A small encoder-decoder audio transcriber, trained from scratch.
Data: trained on read English sentences (LibriTTS-R), 15625 training examples, 3.3 epochs.
Rows from block 7 of the audio encoder, named by matrix and row number. Each number is 50 + 10 x the weight over its row's rms, rounded and kept within 0 to 99. All counts start at 0.
# weight_hh_l0: GRU recurrent weights (gates r, z, n stacked) (encoder.rnn.3.rnn.weight_hh_l0, 576x192), inputs 144-191
weight_hh_l0.259:37 56 55 66 38 37 47 35 36 71 45 32 49 74 51 41 58 54 59 45 37 33 54 51 51 45 34 51 58 42 60 49 44 39 60 52 50 35 43 57 53 38 39 56 46 38 42 52
weight_hh_l0.260:51 47 60 59 55 49 38 40 54 52 54 59 60 53 29 49 56 53 54 35 45 53 45 46 50 44 62 52 52 69 49 61 45 85 65 54 62 58 54 43 24 50 34 48 62 40 48 37
weight_hh_l0.261:59 38 32 32 53 60 40 52 56 38 50 69 46 50 56 46 42 41 41 44 43 66 53 24 41 44 57 56 49 50 55 40 40 68 33 49 54 42 47 46 44 73 36 56 61 32 54 49
weight_hh_l0.262:40 60 51 58 51 42 57 59 57 49 57 47 43 54 52 69 30 48 45 66 60 47 40 71 50 50 50 36 53 52 47 43 36 55 72 55 46 46 60 58 53 47 41 47 52 27 75 49
weight_hh_l0.263:36 40 64 55 52 65 52 61 48 47 36 55 46 29 61 46 62 46 50 38 35 53 56 15 49 68 29 65 46 58 45 45 63 58 58 31 77 62 44 42 40 63 59 44 43 63 53 39
weight_hh_l0.264:46 47 25 56 37 49 53 47 44 60 36 51 56 56 59 50 47 61 37 52 62 54 44 42 40 47 57 74 72 46 45 37 33 52 51 35 37 37 49 59 45 54 51 41 40 38 37 41
weight_hh_l0.265:36 27 56 44 54 60 49 57 51 43 51 52 58 48 54 52 45 24 53 59 50 35 45 41 53 49 47 55 47 53 49 52 50 42 52 37 50 43 17 39 42 40 44 43 52 56 66 61
weight_hh_l0.266:42 42 56 57 44 58 48 60 55 49 49 31 68 43 55 44 59 51 56 30 45 72 52 43 68 48 67 55 66 64 51 31 32 71 56 39 51 48 64 52 47 59 39 35 54 39 49 57
weight_hh_l0.267:34 48 51 62 42 32 39 50 39 34 68 37 44 52 40 51 52 55 44 40 50 47 57 32 54 38 48 58 30 44 44 37 44 62 41 12 46 44 65 55 62 47 62 42 50 48 60 53
weight_hh_l0.268:45 59 38 56 39 46 36 38 53 43 51 66 61 53 41 39 49 43 47 42 45 52 55 54 49 59 54 65 63 50 59 59 45 57 42 42 44 47 36 57 48 59 37 47 75 42 64 49
weight_hh_l0.269:52 52 48 32 65 55 62 51 50 35 63 51 45 57 50 40 40 56 63 37 72 40 48 50 63 58 56 54 42 54 49 53 44 59 40 57 51 51 63 56 48 45 54 48 60 32 61 55
weight_hh_l0.270:46 66 62 55 50 51 36 66 40 52 53 70 59 45 51 50 47 60 45 39 53 44 43 57 54 59 64 46 69 35 50 67 53 40 49 56 63 39 53 48 38 31 59 66 48 34 64 53
weight_hh_l0.271:33 51 43 50 46 54 53 63 68 44 61 53 36 46 58 76 56 44 40 56 51 38 54 52 64 44 43 59 79 64 48 41 50 32 44 49 39 62 64 38 58 58 46 62 33 46 56 54
weight_hh_l0.272:42 51 59 37 49 55 52 26 58 45 34 38 57 54 55 47 62 67 45 71 42 55 59 48 37 40 47 54 47 58 55 65 46 51 60 45 54 55 38 53 52 51 55 35 33 51 38 52
weight_hh_l0.273:42 57 47 53 40 38 34 52 51 44 43 76 50 58 46 43 38 37 55 40 41 49 30 56 51 38 55 62 43 35 62 71 54 56 53 49 54 38 41 44 36 49 48 49 57 65 44 52
weight_hh_l0.274:50 53 61 47 56 54 50 51 55 51 48 52 62 48 43 53 54 75 53 41 74 31 61 68 55 60 31 56 45 68 49 33 52 62 36 43 45 50 53 60 61 37 35 57 42 39 52 66
weight_hh_l0.275:35 55 58 63 55 33 53 35 56 73 59 45 62 63 65 39 52 45 61 55 47 65 66 57 36 46 47 53 48 54 42 43 41 41 54 42 57 43 62 66 51 49 68 59 57 54 49 61
weight_hh_l0.276:63 33 49 49 57 51 42 57 37 53 51 32 53 51 46 49 57 45 54 68 34 56 54 60 57 40 53 44 74 53 65 47 60 28 31 68 53 46 57 51 55 47 43 40 37 55 37 55
weight_hh_l0.277:78 58 66 65 65 55 63 35 48 47 55 36 36 39 43 62 46 48 39 44 39 42 51 51 64 47 47 52 46 59 68 40 33 54 70 26 37 50 43 54 56 65 50 48 39 50 53 54
weight_hh_l0.278:46 45 62 55 41 41 64 49 51 50 51 34 51 54 49 48 52 36 44 38 37 51 43 60 42 61 54 53 48 41 50 65 60 62 52 39 44 44 43 70 58 48 60 46 46 51 64 56
weight_hh_l0.279:56 25 51 59 59 60 53 57 47 44 61 56 50 36 53 50 63 44 55 59 52 58 43 53 59 45 42 56 47 52 61 54 57 39 57 54 41 66 55 40 46 64 47 67 52 46 58 32
weight_hh_l0.280:64 59 66 45 52 44 56 49 48 45 31 50 59 41 64 59 77 43 41 53 57 60 58 46 40 63 33 61 46 48 59 44 56 64 77 50 30 40 35 65 43 46 47 60 26 48 34 55
weight_hh_l0.281:65 55 46 47 61 48 30 54 46 51 45 24 47 57 49 54 51 43 63 45 46 63 60 66 47 50 42 39 47 51 55 40 59 47 52 66 37 30 38 46 67 54 32 61 44 43 48 53
weight_hh_l0.282:42 64 44 48 55 47 41 58 59 40 40 47 64 42 52 46 51 73 61 52 48 35 46 47 49 45 38 47 56 83 48 48 56 49 61 54 53 42 70 51 44 46 54 67 70 57 60 52
weight_hh_l0.283:54 64 45 41 40 51 39 45 47 47 63 50 32 60 55 38 49 57 43 53 54 39 44 72 49 43 46 46 58 45 47 43 65 49 43 40 62 42 65 47 36 58 50 49 30 40 51 37
weight_hh_l0.284:60 63 40 44 52 40 47 70 62 65 55 66 40 55 53 51 68 57 53 36 51 45 55 51 46 50 36 58 46 42 52 47 28 39 48 58 49 58 48 56 54 29 73 61 45 43 35 45
weight_hh_l0.285:54 41 43 69 68 58 46 56 24 46 64 40 55 46 52 52 37 36 62 54 54 43 38 65 52 49 69 41 30 53 50 51 40 56 64 25 48 53 55 51 56 41 41 32 67 54 51 36
weight_hh_l0.286:34 50 44 67 19 44 50 50 54 47 59 61 59 48 44 32 51 52 43 51 56 35 33 51 49 46 52 68 46 53 54 45 40 47 48 46 43 42 40 67 51 44 43 61 41 51 38 36
weight_hh_l0.287:59 39 54 53 39 44 46 62 57 46 51 58 57 47 37 53 48 48 48 41 57 66 52 49 55 32 27 49 67 49 66 41 64 35 36 56 36 45 34 43 49 29 69 60 46 54 46 38
weight_hh_l0.288:70 45 62 54 58 51 52 32 49 35 63 49 49 40 46 35 69 48 28 43 57 59 56 41 51 53 55 40 43 53 58 48 45 46 41 46 33 49 54 53 43 49 26 61 57 57 44 47
weight_hh_l0.289:41 49 61 46 45 76 31 48 52 58 55 46 52 42 58 52 56 88 63 51 52 77 57 38 51 44 53 58 55 34 42 58 48 23 61 61 54 47 98 62 49 70 49 38 38 57 53 56
weight_hh_l0.290:56 41 47 54 35 43 51 47 57 58 51 39 45 50 55 44 51 51 58 45 46 70 35 71 64 42 45 78 51 47 52 52 36 52 40 56 49 56 45 33 50 62 46 23 47 66 41 60
weight_hh_l0.291:61 69 43 50 47 51 42 51 47 52 56 35 49 62 37 35 53 46 33 59 42 47 56 56 55 47 59 49 83 45 65 53 62 48 58 50 56 44 45 40 51 54 40 28 57 36 28 46
weight_hh_l0.292:43 38 40 82 52 39 43 39 37 43 45 33 70 51 50 36 36 47 62 59 53 41 58 49 45 42 34 45 57 33 43 52 60 41 56 66 53 48 47 55 46 67 55 55 59 56 56 30
weight_hh_l0.293:43 46 63 38 42 71 72 43 43 51 52 35 48 25 50 40 50 48 45 60 56 40 40 46 51 41 50 62 50 48 55 53 59 69 45 45 69 48 51 38 59 34 54 46 47 54 60 48
weight_hh_l0.294:46 56 49 62 50 57 46 49 45 40 56 42 39 31 61 42 49 41 45 49 54 50 56 48 38 45 44 58 59 42 34 37 42 36 55 66 53 50 54 64 39 70 64 65 54 37 40 67
weight_hh_l0.295:63 62 31 65 45 44 56 41 57 38 62 48 49 67 44 35 49 63 39 39 42 63 63 63 59 32 65 56 58 50 60 59 34 41 47 41 42 51 66 46 41 52 36 45 62 38 46 31
weight_hh_l0.296:59 59 64 43 31 49 45 52 46 36 45 55 64 51 61 43 56 56 45 62 49 40 51 49 52 45 55 37 54 55 59 48 58 47 50 51 61 48 30 57 53 50 40 29 66 61 57 38
weight_hh_l0.297:47 67 60 33 61 40 36 39 50 38 44 47 58 59 56 42 50 39 37 57 56 45 50 51 50 57 57 65 64 64 33 48 48 48 39 50 47 55 57 46 53 68 47 50 48 59 45 43
weight_hh_l0.298:38 53 29 45 61 61 52 51 44 52 48 27 39 54 68 63 42 53 49 50 56 62 55 42 55 57 48 52 56 63 61 41 47 54 47 55 49 61 42 48 61 53 37 47 41 61 55 56
weight_hh_l0.299:51 48 55 53 30 61 47 45 44 61 69 59 30 43 53 45 56 55 34 65 54 42 41 48 47 49 53 45 60 27 35 44 66 43 50 56 42 53 58 52 44 47 50 39 38 43 61 52
weight_hh_l0.300:42 49 54 47 51 42 49 47 56 50 41 53 53 56 56 49 42 47 51 57 55 64 75 61 60 41 41 47 68 41 53 38 57 51 47 70 50 41 57 44 51 50 58 59 52 46 56 42
weight_hh_l0.301:61 51 30 79 55 59 57 57 63 53 51 44 56 47 61 38 47 61 60 45 52 57 64 48 51 45 41 65 46 51 61 51 56 30 47 42 40 64 63 51 44 45 38 64 32 36 48 38
weight_hh_l0.302:62 44 46 44 50 60 50 47 55 47 78 46 49 53 55 60 56 45 48 37 59 52 44 46 45 48 58 40 55 45 34 43 50 56 36 35 53 41 44 51 61 59 47 47 44 33 39 55
weight_hh_l0.303:51 45 63 67 30 52 55 49 53 51 36 43 45 53 56 53 48 62 47 46 35 34 49 52 57 33 54 40 35 43 52 49 61 51 50 54 54 58 64 40 64 62 57 53 45 46 54 52
weight_hh_l0.304:47 51 53 60 36 47 50 67 54 47 41 48 46 33 58 46 61 57 40 34 58 44 48 49 51 45 35 59 54 55 71 43 56 52 58 61 63 52 43 55 52 47 67 68 56 54 67 55
weight_hh_l0.305:62 47 37 56 13 63 56 52 64 38 70 50 55 40 47 42 52 36 46 35 52 44 51 65 39 52 43 40 52 47 38 43 58 58 61 46 35 63 48 66 42 46 51 52 59 59 50 42
weight_hh_l0.306:39 48 40 47 60 46 65 47 51 45 47 46 57 64 56 47 35 50 55 50 47 55 44 45 66 44 49 58 53 56 42 57 44 47 85 47 54 44 55 33 46 51 57 50 55 55 56 69
weight_hh_l0.307:46 53 47 42 50 39 36 49 38 43 47 55 47 40 55 48 61 43 46 48 64 55 37 63 60 51 78 43 44 49 29 58 42 49 55 44 48 60 50 28 68 32 58 52 44 33 56 60
weight_hh_l0.308:62 58 58 45 40 51 37 64 40 49 60 51 50 55 64 57 46 43 38 30 50 62 42 42 56 40 50 40 56 45 52 51 35 58 40 53 49 51 31 53 62 42 53 40 62 34 33 32
weight_hh_l0.309:43 47 66 38 53 33 68 59 33 55 50 49 36 41 57 30 59 58 50 54 37 34 52 53 58 46 57 34 59 53 38 65 51 53 57 43 53 52 68 52 56 49 51 46 59 48 54 61
weight_hh_l0.310:47 47 44 53 45 52 59 58 58 62 40 50 35 51 34 59 29 52 56 45 61 45 52 58 63 41 58 44 48 65 62 32 52 38 54 36 40 45 40 44 41 46 42 56 52 66 52 56
weight_hh_l0.311:39 51 24 29 48 44 58 47 47 42 44 45 47 39 49 49 43 54 50 65 59 62 59 65 59 38 53 53 61 43 36 46 43 36 44 38 44 56 55 48 61 57 47 45 43 31 44 59
weight_hh_l0.312:44 60 56 51 63 46 51 58 61 49 41 48 56 37 46 43 48 44 74 59 55 37 48 50 65 54 25 53 45 43 64 60 39 48 44 48 47 54 48 54 57 62 60 57 37 63 51 47
weight_hh_l0.313:43 48 43 50 32 40 50 50 49 49 45 45 64 43 53 44 70 44 64 31 67 47 59 39 57 34 52 43 52 44 39 58 51 39 62 31 45 57 54 43 50 51 52 47 33 57 61 49
weight_hh_l0.314:16 49 59 45 52 42 36 45 55 49 67 45 55 33 70 53 66 64 68 39 46 60 57 61 32 47 63 68 56 60 51 60 44 41 52 57 61 37 37 50 53 55 60 57 56 70 51 44
weight_hh_l0.315:57 41 38 51 35 48 50 54 50 58 41 43 44 46 51 46 61 41 50 57 65 64 44 49 48 44 50 39 38 56 50 53 58 77 49 67 62 49 46 56 52 50 40 49 45 41 54 59
weight_hh_l0.316:42 53 43 48 51 60 55 45 62 47 48 42 56 39 45 48 49 37 51 54 32 52 41 50 44 63 53 30 53 30 40 45 67 34 48 55 53 55 50 43 55 49 48 60 44 58 61 39
weight_hh_l0.317:47 40 45 45 48 29 44 57 62 61 48 60 50 43 32 53 39 43 46 49 53 44 54 64 62 54 44 45 63 66 68 45 39 40 58 50 48 54 19 54 70 57 59 63 46 42 44 70
weight_hh_l0.318:46 62 44 55 34 44 59 53 45 32 38 45 44 57 64 40 32 47 58 47 63 67 65 81 35 28 54 27 50 55 45 51 60 49 29 55 50 34 42 45 53 54 51 69 53 61 40 47
weight_hh_l0.319:46 69 59 46 55 36 48 36 51 64 47 48 49 45 52 46 34 61 59 56 68 30 40 61 53 40 51 62 50 45 70 53 34 53 64 43 57 31 64 63 51 59 49 57 47 51 61 28
weight_hh_l0.320:49 62 54 58 63 58 40 36 37 57 49 47 61 46 46 71 42 61 52 40 39 48 67 68 59 38 40 62 43 50 37 66 42 35 41 51 51 59 61 56 45 51 46 66 65 54 63 58
weight_hh_l0.321:37 50 35 37 30 50 40 53 54 50 40 40 43 57 57 37 59 55 48 47 42 58 48 46 43 36 40 57 42 45 47 77 60 40 47 56 55 46 36 55 43 51 52 61 22 45 38 46
weight_hh_l0.322:63 52 56 47 34 47 57 60 49 34 43 34 61 68 45 46 44 45 48 61 49 57 74 61 60 41 53 41 61 54 57 51 39 32 62 53 42 67 52 49 51 56 47 46 37 39 42 54
weight_hh_l0.323:41 50 50 66 28 56 58 38 59 57 65 58 60 52 46 52 33 52 48 50 39 48 37 47 38 55 49 64 57 51 42 48 54 48 41 58 52 57 48 56 47 59 46 50 46 71 52 47