Rows from block 2 of the text decoder of a small encoder-decoder audio transcriber, named by matrix and row number. Rows with one number belong to one neuron. Each number is 128 + 24 x the weight over its row's rms, rounded and kept within 0 to 255. All counts start at 0. Numbers have three digits each.
After each neuron's rows are labels from the 100 texts, of 14976, where the neuron reaches its largest size: "tokens" is the input token at the peak. Only what is clearly more common there than usual is listed. The data: read English sentences (LibriTTS-R). In brackets: how many of the 100, against the usual share in percent.
# gate: MLP gate (decoder.blocks.2.mlp.gate.weight, 256x128), inputs 0-127
# fc1: MLP up (decoder.blocks.2.mlp.fc1.weight, 256x128), inputs 0-127
# fc2: MLP down (decoder.blocks.2.mlp.fc2.weight, 128x256, transposed), outputs 0-127

gate.223:054157125121127119106125108141092134101174126165124097089095105143142159130126086112153130126152138164153126125145113141136078142154114137186101125139094099111127119157112127097106172100117120094110147161152181146125134147121125082161113096149138111105151176106137145126085118162140149154172162132103164119110138127114113102104148128121142144133114155105143100142142101131111143134142
fc1.223:161116148135093153143091103133107116111140121095084127142095138146121137119096135120126095156142113119150123155139141143146146130098103095156126100098113185098106147146106092127102116112145136137114132106131110076175146136122128072125150102116155152164127055134093163161134132113130117128085147136122129137125111162105097157116125132111111092156206112114096114122114147091129145107118
fc2.223:136145127113114118104112144088146148119112148185098116149171146157105109111133122100099146168134137107100144137159128098139160082156120135141130136151134098136110163125102104183136136150094119122136107143126128119141144080075096120149123162125126109093124122143080112149118129175154076142102150142164103115116114167110141138131111148134159129130188120163102136135097089124084161133111
tokens: "is" (22 vs 0.7); "it's" (18 vs 0.1); "in" (16 vs 1.2); "was" (11 vs 1.1)

gate.7:134165127089153134124083159094146130113129120124153145143141139122115116160087099103081124134142134081104132111125130109100121153145076133128157106139147111154128108119093072134146147128098116071145133125142140087138137104155137141149123109082144112064125132129136138110111101163158122172143126149129143146150158132113131101084135160111142175171181112096117149123091100127117149129147
fc1.7:156110134119119109152150112125117139105141114112114145122177139165120107122143119126137138104160087145173140120125131098119170102161124095146088125140108120091173144134099113145141159112168171132118106140140162124146142116111143115156052144139127148134108157147124128128143101112118132109140142181186167142076131096149130136132085128118109101152098129143112122121145072117104125174172
fc2.7:164151137164185063097154103141151136122086134163124053130146118112126090133123140133140148138138113112160117144088136123148147122139112144093119103138128097119138101097155117116141141137119112118107095145122168147113104146100115083162147154122128129154126091159157158126125154146110105105107128124152122153119142154103123115106115150097160102111121153122116158195090132099131157118080
tokens: "is" (36 vs 0.7); "the" (17 vs 4.7); "this" (9 vs 0.5); "was" (8 vs 1.1)

gate.243:155122143117142097155069098137163130083125107148105132164122124162105136141107085117142124148140127114117153147161136158119119165153059155112132096132155154137142103149156104144135126086146108112136133137116117115138182136097142136072145151118110131138110078093117131085154126175142158134097140117127171116131079105176124115135112136147159141138117140147137148116120134111151148179146
fc1.243:094162123155145094154102098127121152113123122131125117092188109142137146118125069162109124129160138140147167154137109157161111133129100103096137131128144135105159094110124055141148166122146123125110141145135142109125149131113093162114160139126140112106097123072152112079157148140162145108124138084101123113091138145118108143115101140104095153163165134154140188102111131115128110121139
fc2.243:156157103135105089182116121120134136143140086113136122161138124170134140120152158141118128134164121150124128108121117155135088138136133174138119100164129148145152126119150114128120107145126130111101120161054142141145139158127137197179108112141109098090126096166112149146138129129133107133110112152156157134153121170112119180151156167101124135160110144145166067082131144135121128132149
tokens: "is" (28 vs 0.7); "just" (9 vs 0.1); "to" (7 vs 2.4)

gate.9:114109135084098147128137151118152147110123146137157088146121113148105072131147115107116150137092143128156105105098110137089156123079141176137111086114147160110106133148152154087134132139119106128114137124125072133123075129055149122116148138129112138111146180145108115123123126131127142105124139195133144125107114147146098148131146107128135150185107123105110155174102150137160169117125
fc1.9:145165112157167069122158084153128109125173137111145142139108136104140150099122108141095085118091126153087107087137136122194090130124139149118119160121132141125089128100118161151129100169132111146086151115091169133142116083154120141149087130113127129149151140139161169104119092119075155128127146161124127130127158142102126136159122105136120112137140146125118152123096184142134108129136
fc2.9:126137149169132080137125119123149129069161129136128158127100115170143119101164173157080154117141180144149165134155137153109125119133157114110192132131100131106140113107156104121122163145143111122124138136126108108137165123124077116125089095123155097105142144109169121114138103110126068150129108150124115102127098139127094110115122162146116164162173137168139106132152109133118122136081
tokens: "'" (45 vs 0.7)

gate.225:125098100110166165107139092105133140120138177072151124107095156182148163123122148159129116123134117160121129146146092095074130105142132156181116141133130143138123126089140128184101103131135157109132133165078086134161165126123129142089142119149139118129115111145100084124122159127098139119128122111116112157114104143123126071100146144120123117118170130135109140143095107134124082088118
fc1.225:136126134140148127181128135120188081140109090145139100130123103116126122119098132102137102113175088126101131123127139117109146171094088189106121096145132112130156122129081115129128091067160119119125128123106116132101147126094104166131075136118112152115140083104105147140136122136115138154124169143173129142127128150119110146130112132153107111130123119171199123147126111146074131130109
fc2.225:084133148153089140136108116140121138156105089122100125115081127110121151127155152116128137099137130100174142155119126144151164133144112119134129144129166155114112168134119104111112109084109137157131133126073125134099116166086132164114121161114107124142152157153113139126101075088149107125104140079124096132142172133129142188125163097091132111135106172109115096106148147135169155166110
tokens: "looked" (28 vs 0.1); "went" (27 vs 0.1); "came" (7 vs 0.1)

gate.94:120099167143122136138108136110146098159151112156098160080150128124121111155136171111125126130130143115094111119105151094105138153119117110116098113109168144130157119122122096104151119104167145081123094122131134167160164169136131189098110116168111143141150126109115102096144166129123116120134193157109116169131120154144108124100083106145154131109127135136144089108155094161156174106110
fc1.94:160088136155131139168132141121143094148138125120136123150119123109157133142148096157095124123101108168165144128128125149142138092154175123163143144162137109084083125098152176118112104148153095166101174142175113139113126104145108152169134153127123103091141101129111085150140110137093139111103077116121111079135164105092150119109144158139121096117156109148145133128132166115119134093159
fc2.94:111133069120093132123122123051130119108088122098126143164140136110161133122121123144157082119185104109126119104143159113117074104131163166140121138140116144126107116139129115121123145114098151164127120159062104149093145115137113123101170109175125102147154117148157170134133133129124135166145100096144165068152151139103153108106137145109139128125121124113111118135143155132132121141083
tokens: "the" (69 vs 4.7); "a" (23 vs 1.8)

gate.164:113171084133170148132135127087152166144156152144110130125128151173135122107179126114136122126137091131170175112157094157133158140136126110159133125109128152158107093178127113150124112127142162087158113138162154132126126127108143129124161157146112138118124102185121143140178084192154160099128134117101100149106121148144089091138133113164138114125114120141138136096121153151151111102142
fc1.164:113123133096129133126119150121101159087101142180109102162133158114087155126100116110141132100147118133158138124157128083139167149167136148125139153137117097169114161104120150090144106122123104115152171128148131183118117136176122126122134188120112140123156155089111087132139145156143120125157174161136100171101126137114101105120182122122118136120153122104148140180088128146142161128115
fc2.164:136121165157131088105120129165154109129140110148132150148148111136155162139147167148116119127126162072112145107141161139144117119081143129135133119098151117090157164098137153174101178110082121069131084145131112104129110105108111128113128193127137146165120119112127122136149136118128137122119086124135133133132120172156138102124142062106100146091119165124122135139155135146067131129110
tokens: "did" (15 vs 0.2); "see" (14 vs 0.2); "do" (12 vs 0.3)

gate.187:119075125151164112117124108087131110128141100107114099132190116143079128112111102089114093195133106140123128134158153138122095127122112125150072095191100140110145105156100106125130136122148176108126137146132138084123136113137161111116140089136115099115133146091143170130144132181186141101121120093132111138097132134113124133144120145087146143131153130140137160133114139102130132162150
fc1.187:150140107131107107131156136159132142134126080144141143134141072121099137148092174153099141125114157119131104082118123109125132152177154151086157129079151118147165128156141129132108105152100130137161086071153084124111139115153096130137114087127122181126121140136171101134154115123097128138124144170128131086162080124147112147138099139153113114100119127122103086142117123104123110145080
fc2.187:077143142095139106105155109159134124139157117141124156083096100111172142094126077084140143107127137096097119144103135130127114196121102126129116115096134131073121180152140152116124068131147115127148147110152129121090134144131152127087137136092163100091126119124117122112100133109137132138142148119106126155124115134150146118148150091167105158149095131137131175123093115133148149111182
tokens: "is" (31 vs 0.7); "was" (21 vs 1.1); "do" (18 vs 0.3); "does" (8 vs 0)

gate.49:084160142139110152161133101120126094098144138118143107119113134135101161151130109113152171099115136129134177145088137103142091097106179118098152124154134144092112126100090111140112142114081138116131110125161126146117162137174144145124146138107143099122149136123098162105111145097144116078113175135174121127102119118094176123134084146111120097078129152086101136116126148119172116104106
fc1.49:103142096129107144148127107121144108160139157110134110091147154112096159139105091156131173133126132166163150157103124161162110140139151120150170143133137146126102134117125147100127153109083102138113117145127141123119132102168196154113118087137148082168105135140132139127125124080125137098090143152110153163101139158135155119111074177094092107115126155109126151134124123090158099109157
fc2.49:126101117115122165101117151108131142122099135103123099134086138112116090119160118107154122111140129126135100097119134123119122099107127135072121128090109103146116138115133117130155124120087152143125126061179102089143091039110125116150127139115114151141087103132106120107126145130131114083159071110136147132150135130073193146113151104119133114165154156140107129121119153137122101114149
tokens: "is" (33 vs 0.7); "was" (12 vs 1.1)

gate.133:105106067180166106096122153113161128102120128129116102124165123131133118126144118127126106109140115152113124152107142110128101080161148163180139130114116136151148130084148103138120113169101148158099106137178182131140152134117091089154171125107127103162121115129088114138139160140098108144128129117086157106100100145105145095126130141131146071158114113126125113136082125115157154103150
fc1.133:140126163074131127105140158095160133083119083148129167121172125137143103119102121138121120131126113115147136108164133149150157175111140152068131130160108125116120144132152194119139090121134086145148099135109129132117068149139126140118090140123130157111169128167169141158144074104156128147158121066113130124118119118141134134131126120125105160110137148139105149077103123145104143145107
fc2.133:139160144115073130165139128147108111137138136158075130105142157126149108105112142132133106097146103152107145156181123113158128162124133149169134130132154118116119107125152092114129135117121148178152145098095094153092099109143126154125124103113125116164118139135103094141140131178130096122139141154082120074120163095112159148152140175098095129117101172146119087082150133124162144147127
tokens: "looked" (48 vs 0.1); "get" (27 vs 0.1)

gate.154:127150157154164115133146092129074168134138153135098138157095108118124100150142140143117142099096136119118102128122168157114110124140107104113089103075106154142144104114135108106123156142148175109147158141131123168133118118113153159117137094100133154121127189146048115116151125163118176121125158108147138116109130132122130129092156178147137119097166173147154131106115123101123155140146
fc1.154:137125117186124137125095164120084108126152102116084104178160096159163134175141136204126114122084159115122125121085123125130161145132104106094104109146094147112146104097150094133072136132120132136149170143147143095135117122129119132132146073089135102140144112161093134138126121136156102118133122114132142138085128161133106096128121133181134133116130139150137125161112124125109153126088
fc2.154:145114096147167122081093094098114144166125087127137091174135105118123128133136133111106142137137168118125131148113110085119166128181160121094097146142127131101122140094124126171126149152120152124127150140114155151104152120061128107113092069133124114112139147142112097126163104137147149152159083116083095109136122164111124106133154091122113117111137188115127125130124079141133137131106
tokens: "'" (12 vs 0.7); "and" (12 vs 2.3)

gate.14:138107074138116112157170107136157125123136171145161124103156120169133133090130126139097140156128132127120121184126104099152101123144157120139121110099128104121147072102120126133138113147117142126090130139143152166113124159153126104176159119154109122150086130118088149101125157155105134127116117102133134128150089138176108114143138157150124102126162053178095127113081140163126121098136
fc1.14:133168131074137137132120114112118153155098084076064139124108145094123128112141150131166099141138078163143156096134171093138143147118118120101085165124134174128118156123110088143161125165128132150115133146112099132135093119145116124154087167149138127116132115120134112129082091114119185139142176122129121118139101157157114110126123154131148141126136174156123133091146111146099130108158
fc2.14:137116140135066144157120141111112107147145106131117176150142096107151138175106111108136078115109126134133163161132127139110135206131146124166068125096158156134149113133151133092120123148147124113158128118117139122138098096155185137081072154122128110096145144148101114152121108128120096138142173144130118100138139146100139155130156115112155155122129168149128130094150081118139141141131
tokens: "looked" (30 vs 0.1); "went" (21 vs 0.1); "get" (12 vs 0.1)

gate.131:110146104114149081137143147134132077141120153125091113131115131162139150148163172134159166120125104151135155099097181130131113149143150140114117104125111145157181131123137116152124159121163125147089134143145112171182111159132139146144126130165135119092155153153130117159112108128103136161122188110165140105151131120161124132101145140182135158158146132148138164131090145143115111156179
fc1.131:083126135177153129157119126125130139143105166151128119109138179126103141157119120162132091196126109147150118143103129146139106084156109163156134112165167149083125105133117137091125065126148136137160134116168165106135139103129118158099168115124116159184105104142147135117137112173110129123092162099136134105124112112145125142135134120134130175139134114158130137115092163136133162106165
fc2.131:143112166143148093162144148142136149131190119114099126150098138095115136159154108115088092156151137135174131153091118101170095154147144106129089133106115115148120178114141135081144118129136074128151166108108154115128135118113143157115137140128150083111102141160100085129101133109137128107118157107130142165142140127188084123155133124137114136144135087139096127130076128153116106106143
tokens: "the" (56 vs 4.7); "of" (21 vs 1.9); "at" (7 vs 0.5)

gate.68:168145181118103147115145124109102146140133164105123127116099140163154154137092140124108116167135129133071144113084094138070134135136152119140125094141109155107138110152140165124109135185132125129129135093154111174154106126135084087125068118119146122114138152120132140157153090136117123122134122128129095131115123114169098135155101157119132107166101180075112141147100136151158125157133
fc1.68:113113117092137120130135126153140121109120121118111145142149111103165111132177153154113153110134120186123120127182121135122110146104101109090125165113133085189121132156092092140149112151166155138166147135137106141137146144101138148114148127091087083149117112147113119098106159075113107130109139118125153055133126135143137119128171141160106126145173086116107154141136093100112120095121
fc2.68:104166102096092128126132141142163111164172154171105114086120128127091081118108130101099151165145110127106091089108179159142160095121100170140106098094155115127111122098138108130151140075112129118133127127114147110147127160114155151118130094146149123128085131131142137151158137165112176104180170113112116131119147143099151148087133098120141125131126154105136148114094144135148155142139
tokens: "'" (23 vs 0.7); "man" (7 vs 0.2)

gate.211:115120144112161131146143131102131136097130116179123106102175126132143153134168044106110160108117066125112144144089099138163126126153113162086080114137150171115105141141130155120144159137143161154092114151114129123105109142100165150114122120106118141084104134119128143136131101126135164090095108166129133142143128101109100113141187159118146105144150135119089115097118099113127133138142
fc1.211:103153101139125125175180137143130134174128103149132123120109128133131146126140145127121092076141166129122126142141109096125140154114102129102140117124090108131160114126091115129144111148159119131192110120122182176088153149110146151110142089106126142177107119071131117124101142111068124112113127160102160137172111137139132129118121135148101103108103088121123167159116179103117099146106
fc2.211:117145123108145085136112110118140152105182119134116120129128147098177120124133126114112155108183151097149135084127108141104124143147170103131094168117115114076149139120173058148138079130121154082140145110119182136132146141094135116111131156146111117101129123144114117099143153144159125143112148068094142091087103107143150142143124139081152131124132113151125094153118117143157117114145
tokens: "'" (63 vs 0.7); "wish" (13 vs 0); "as" (7 vs 0.6)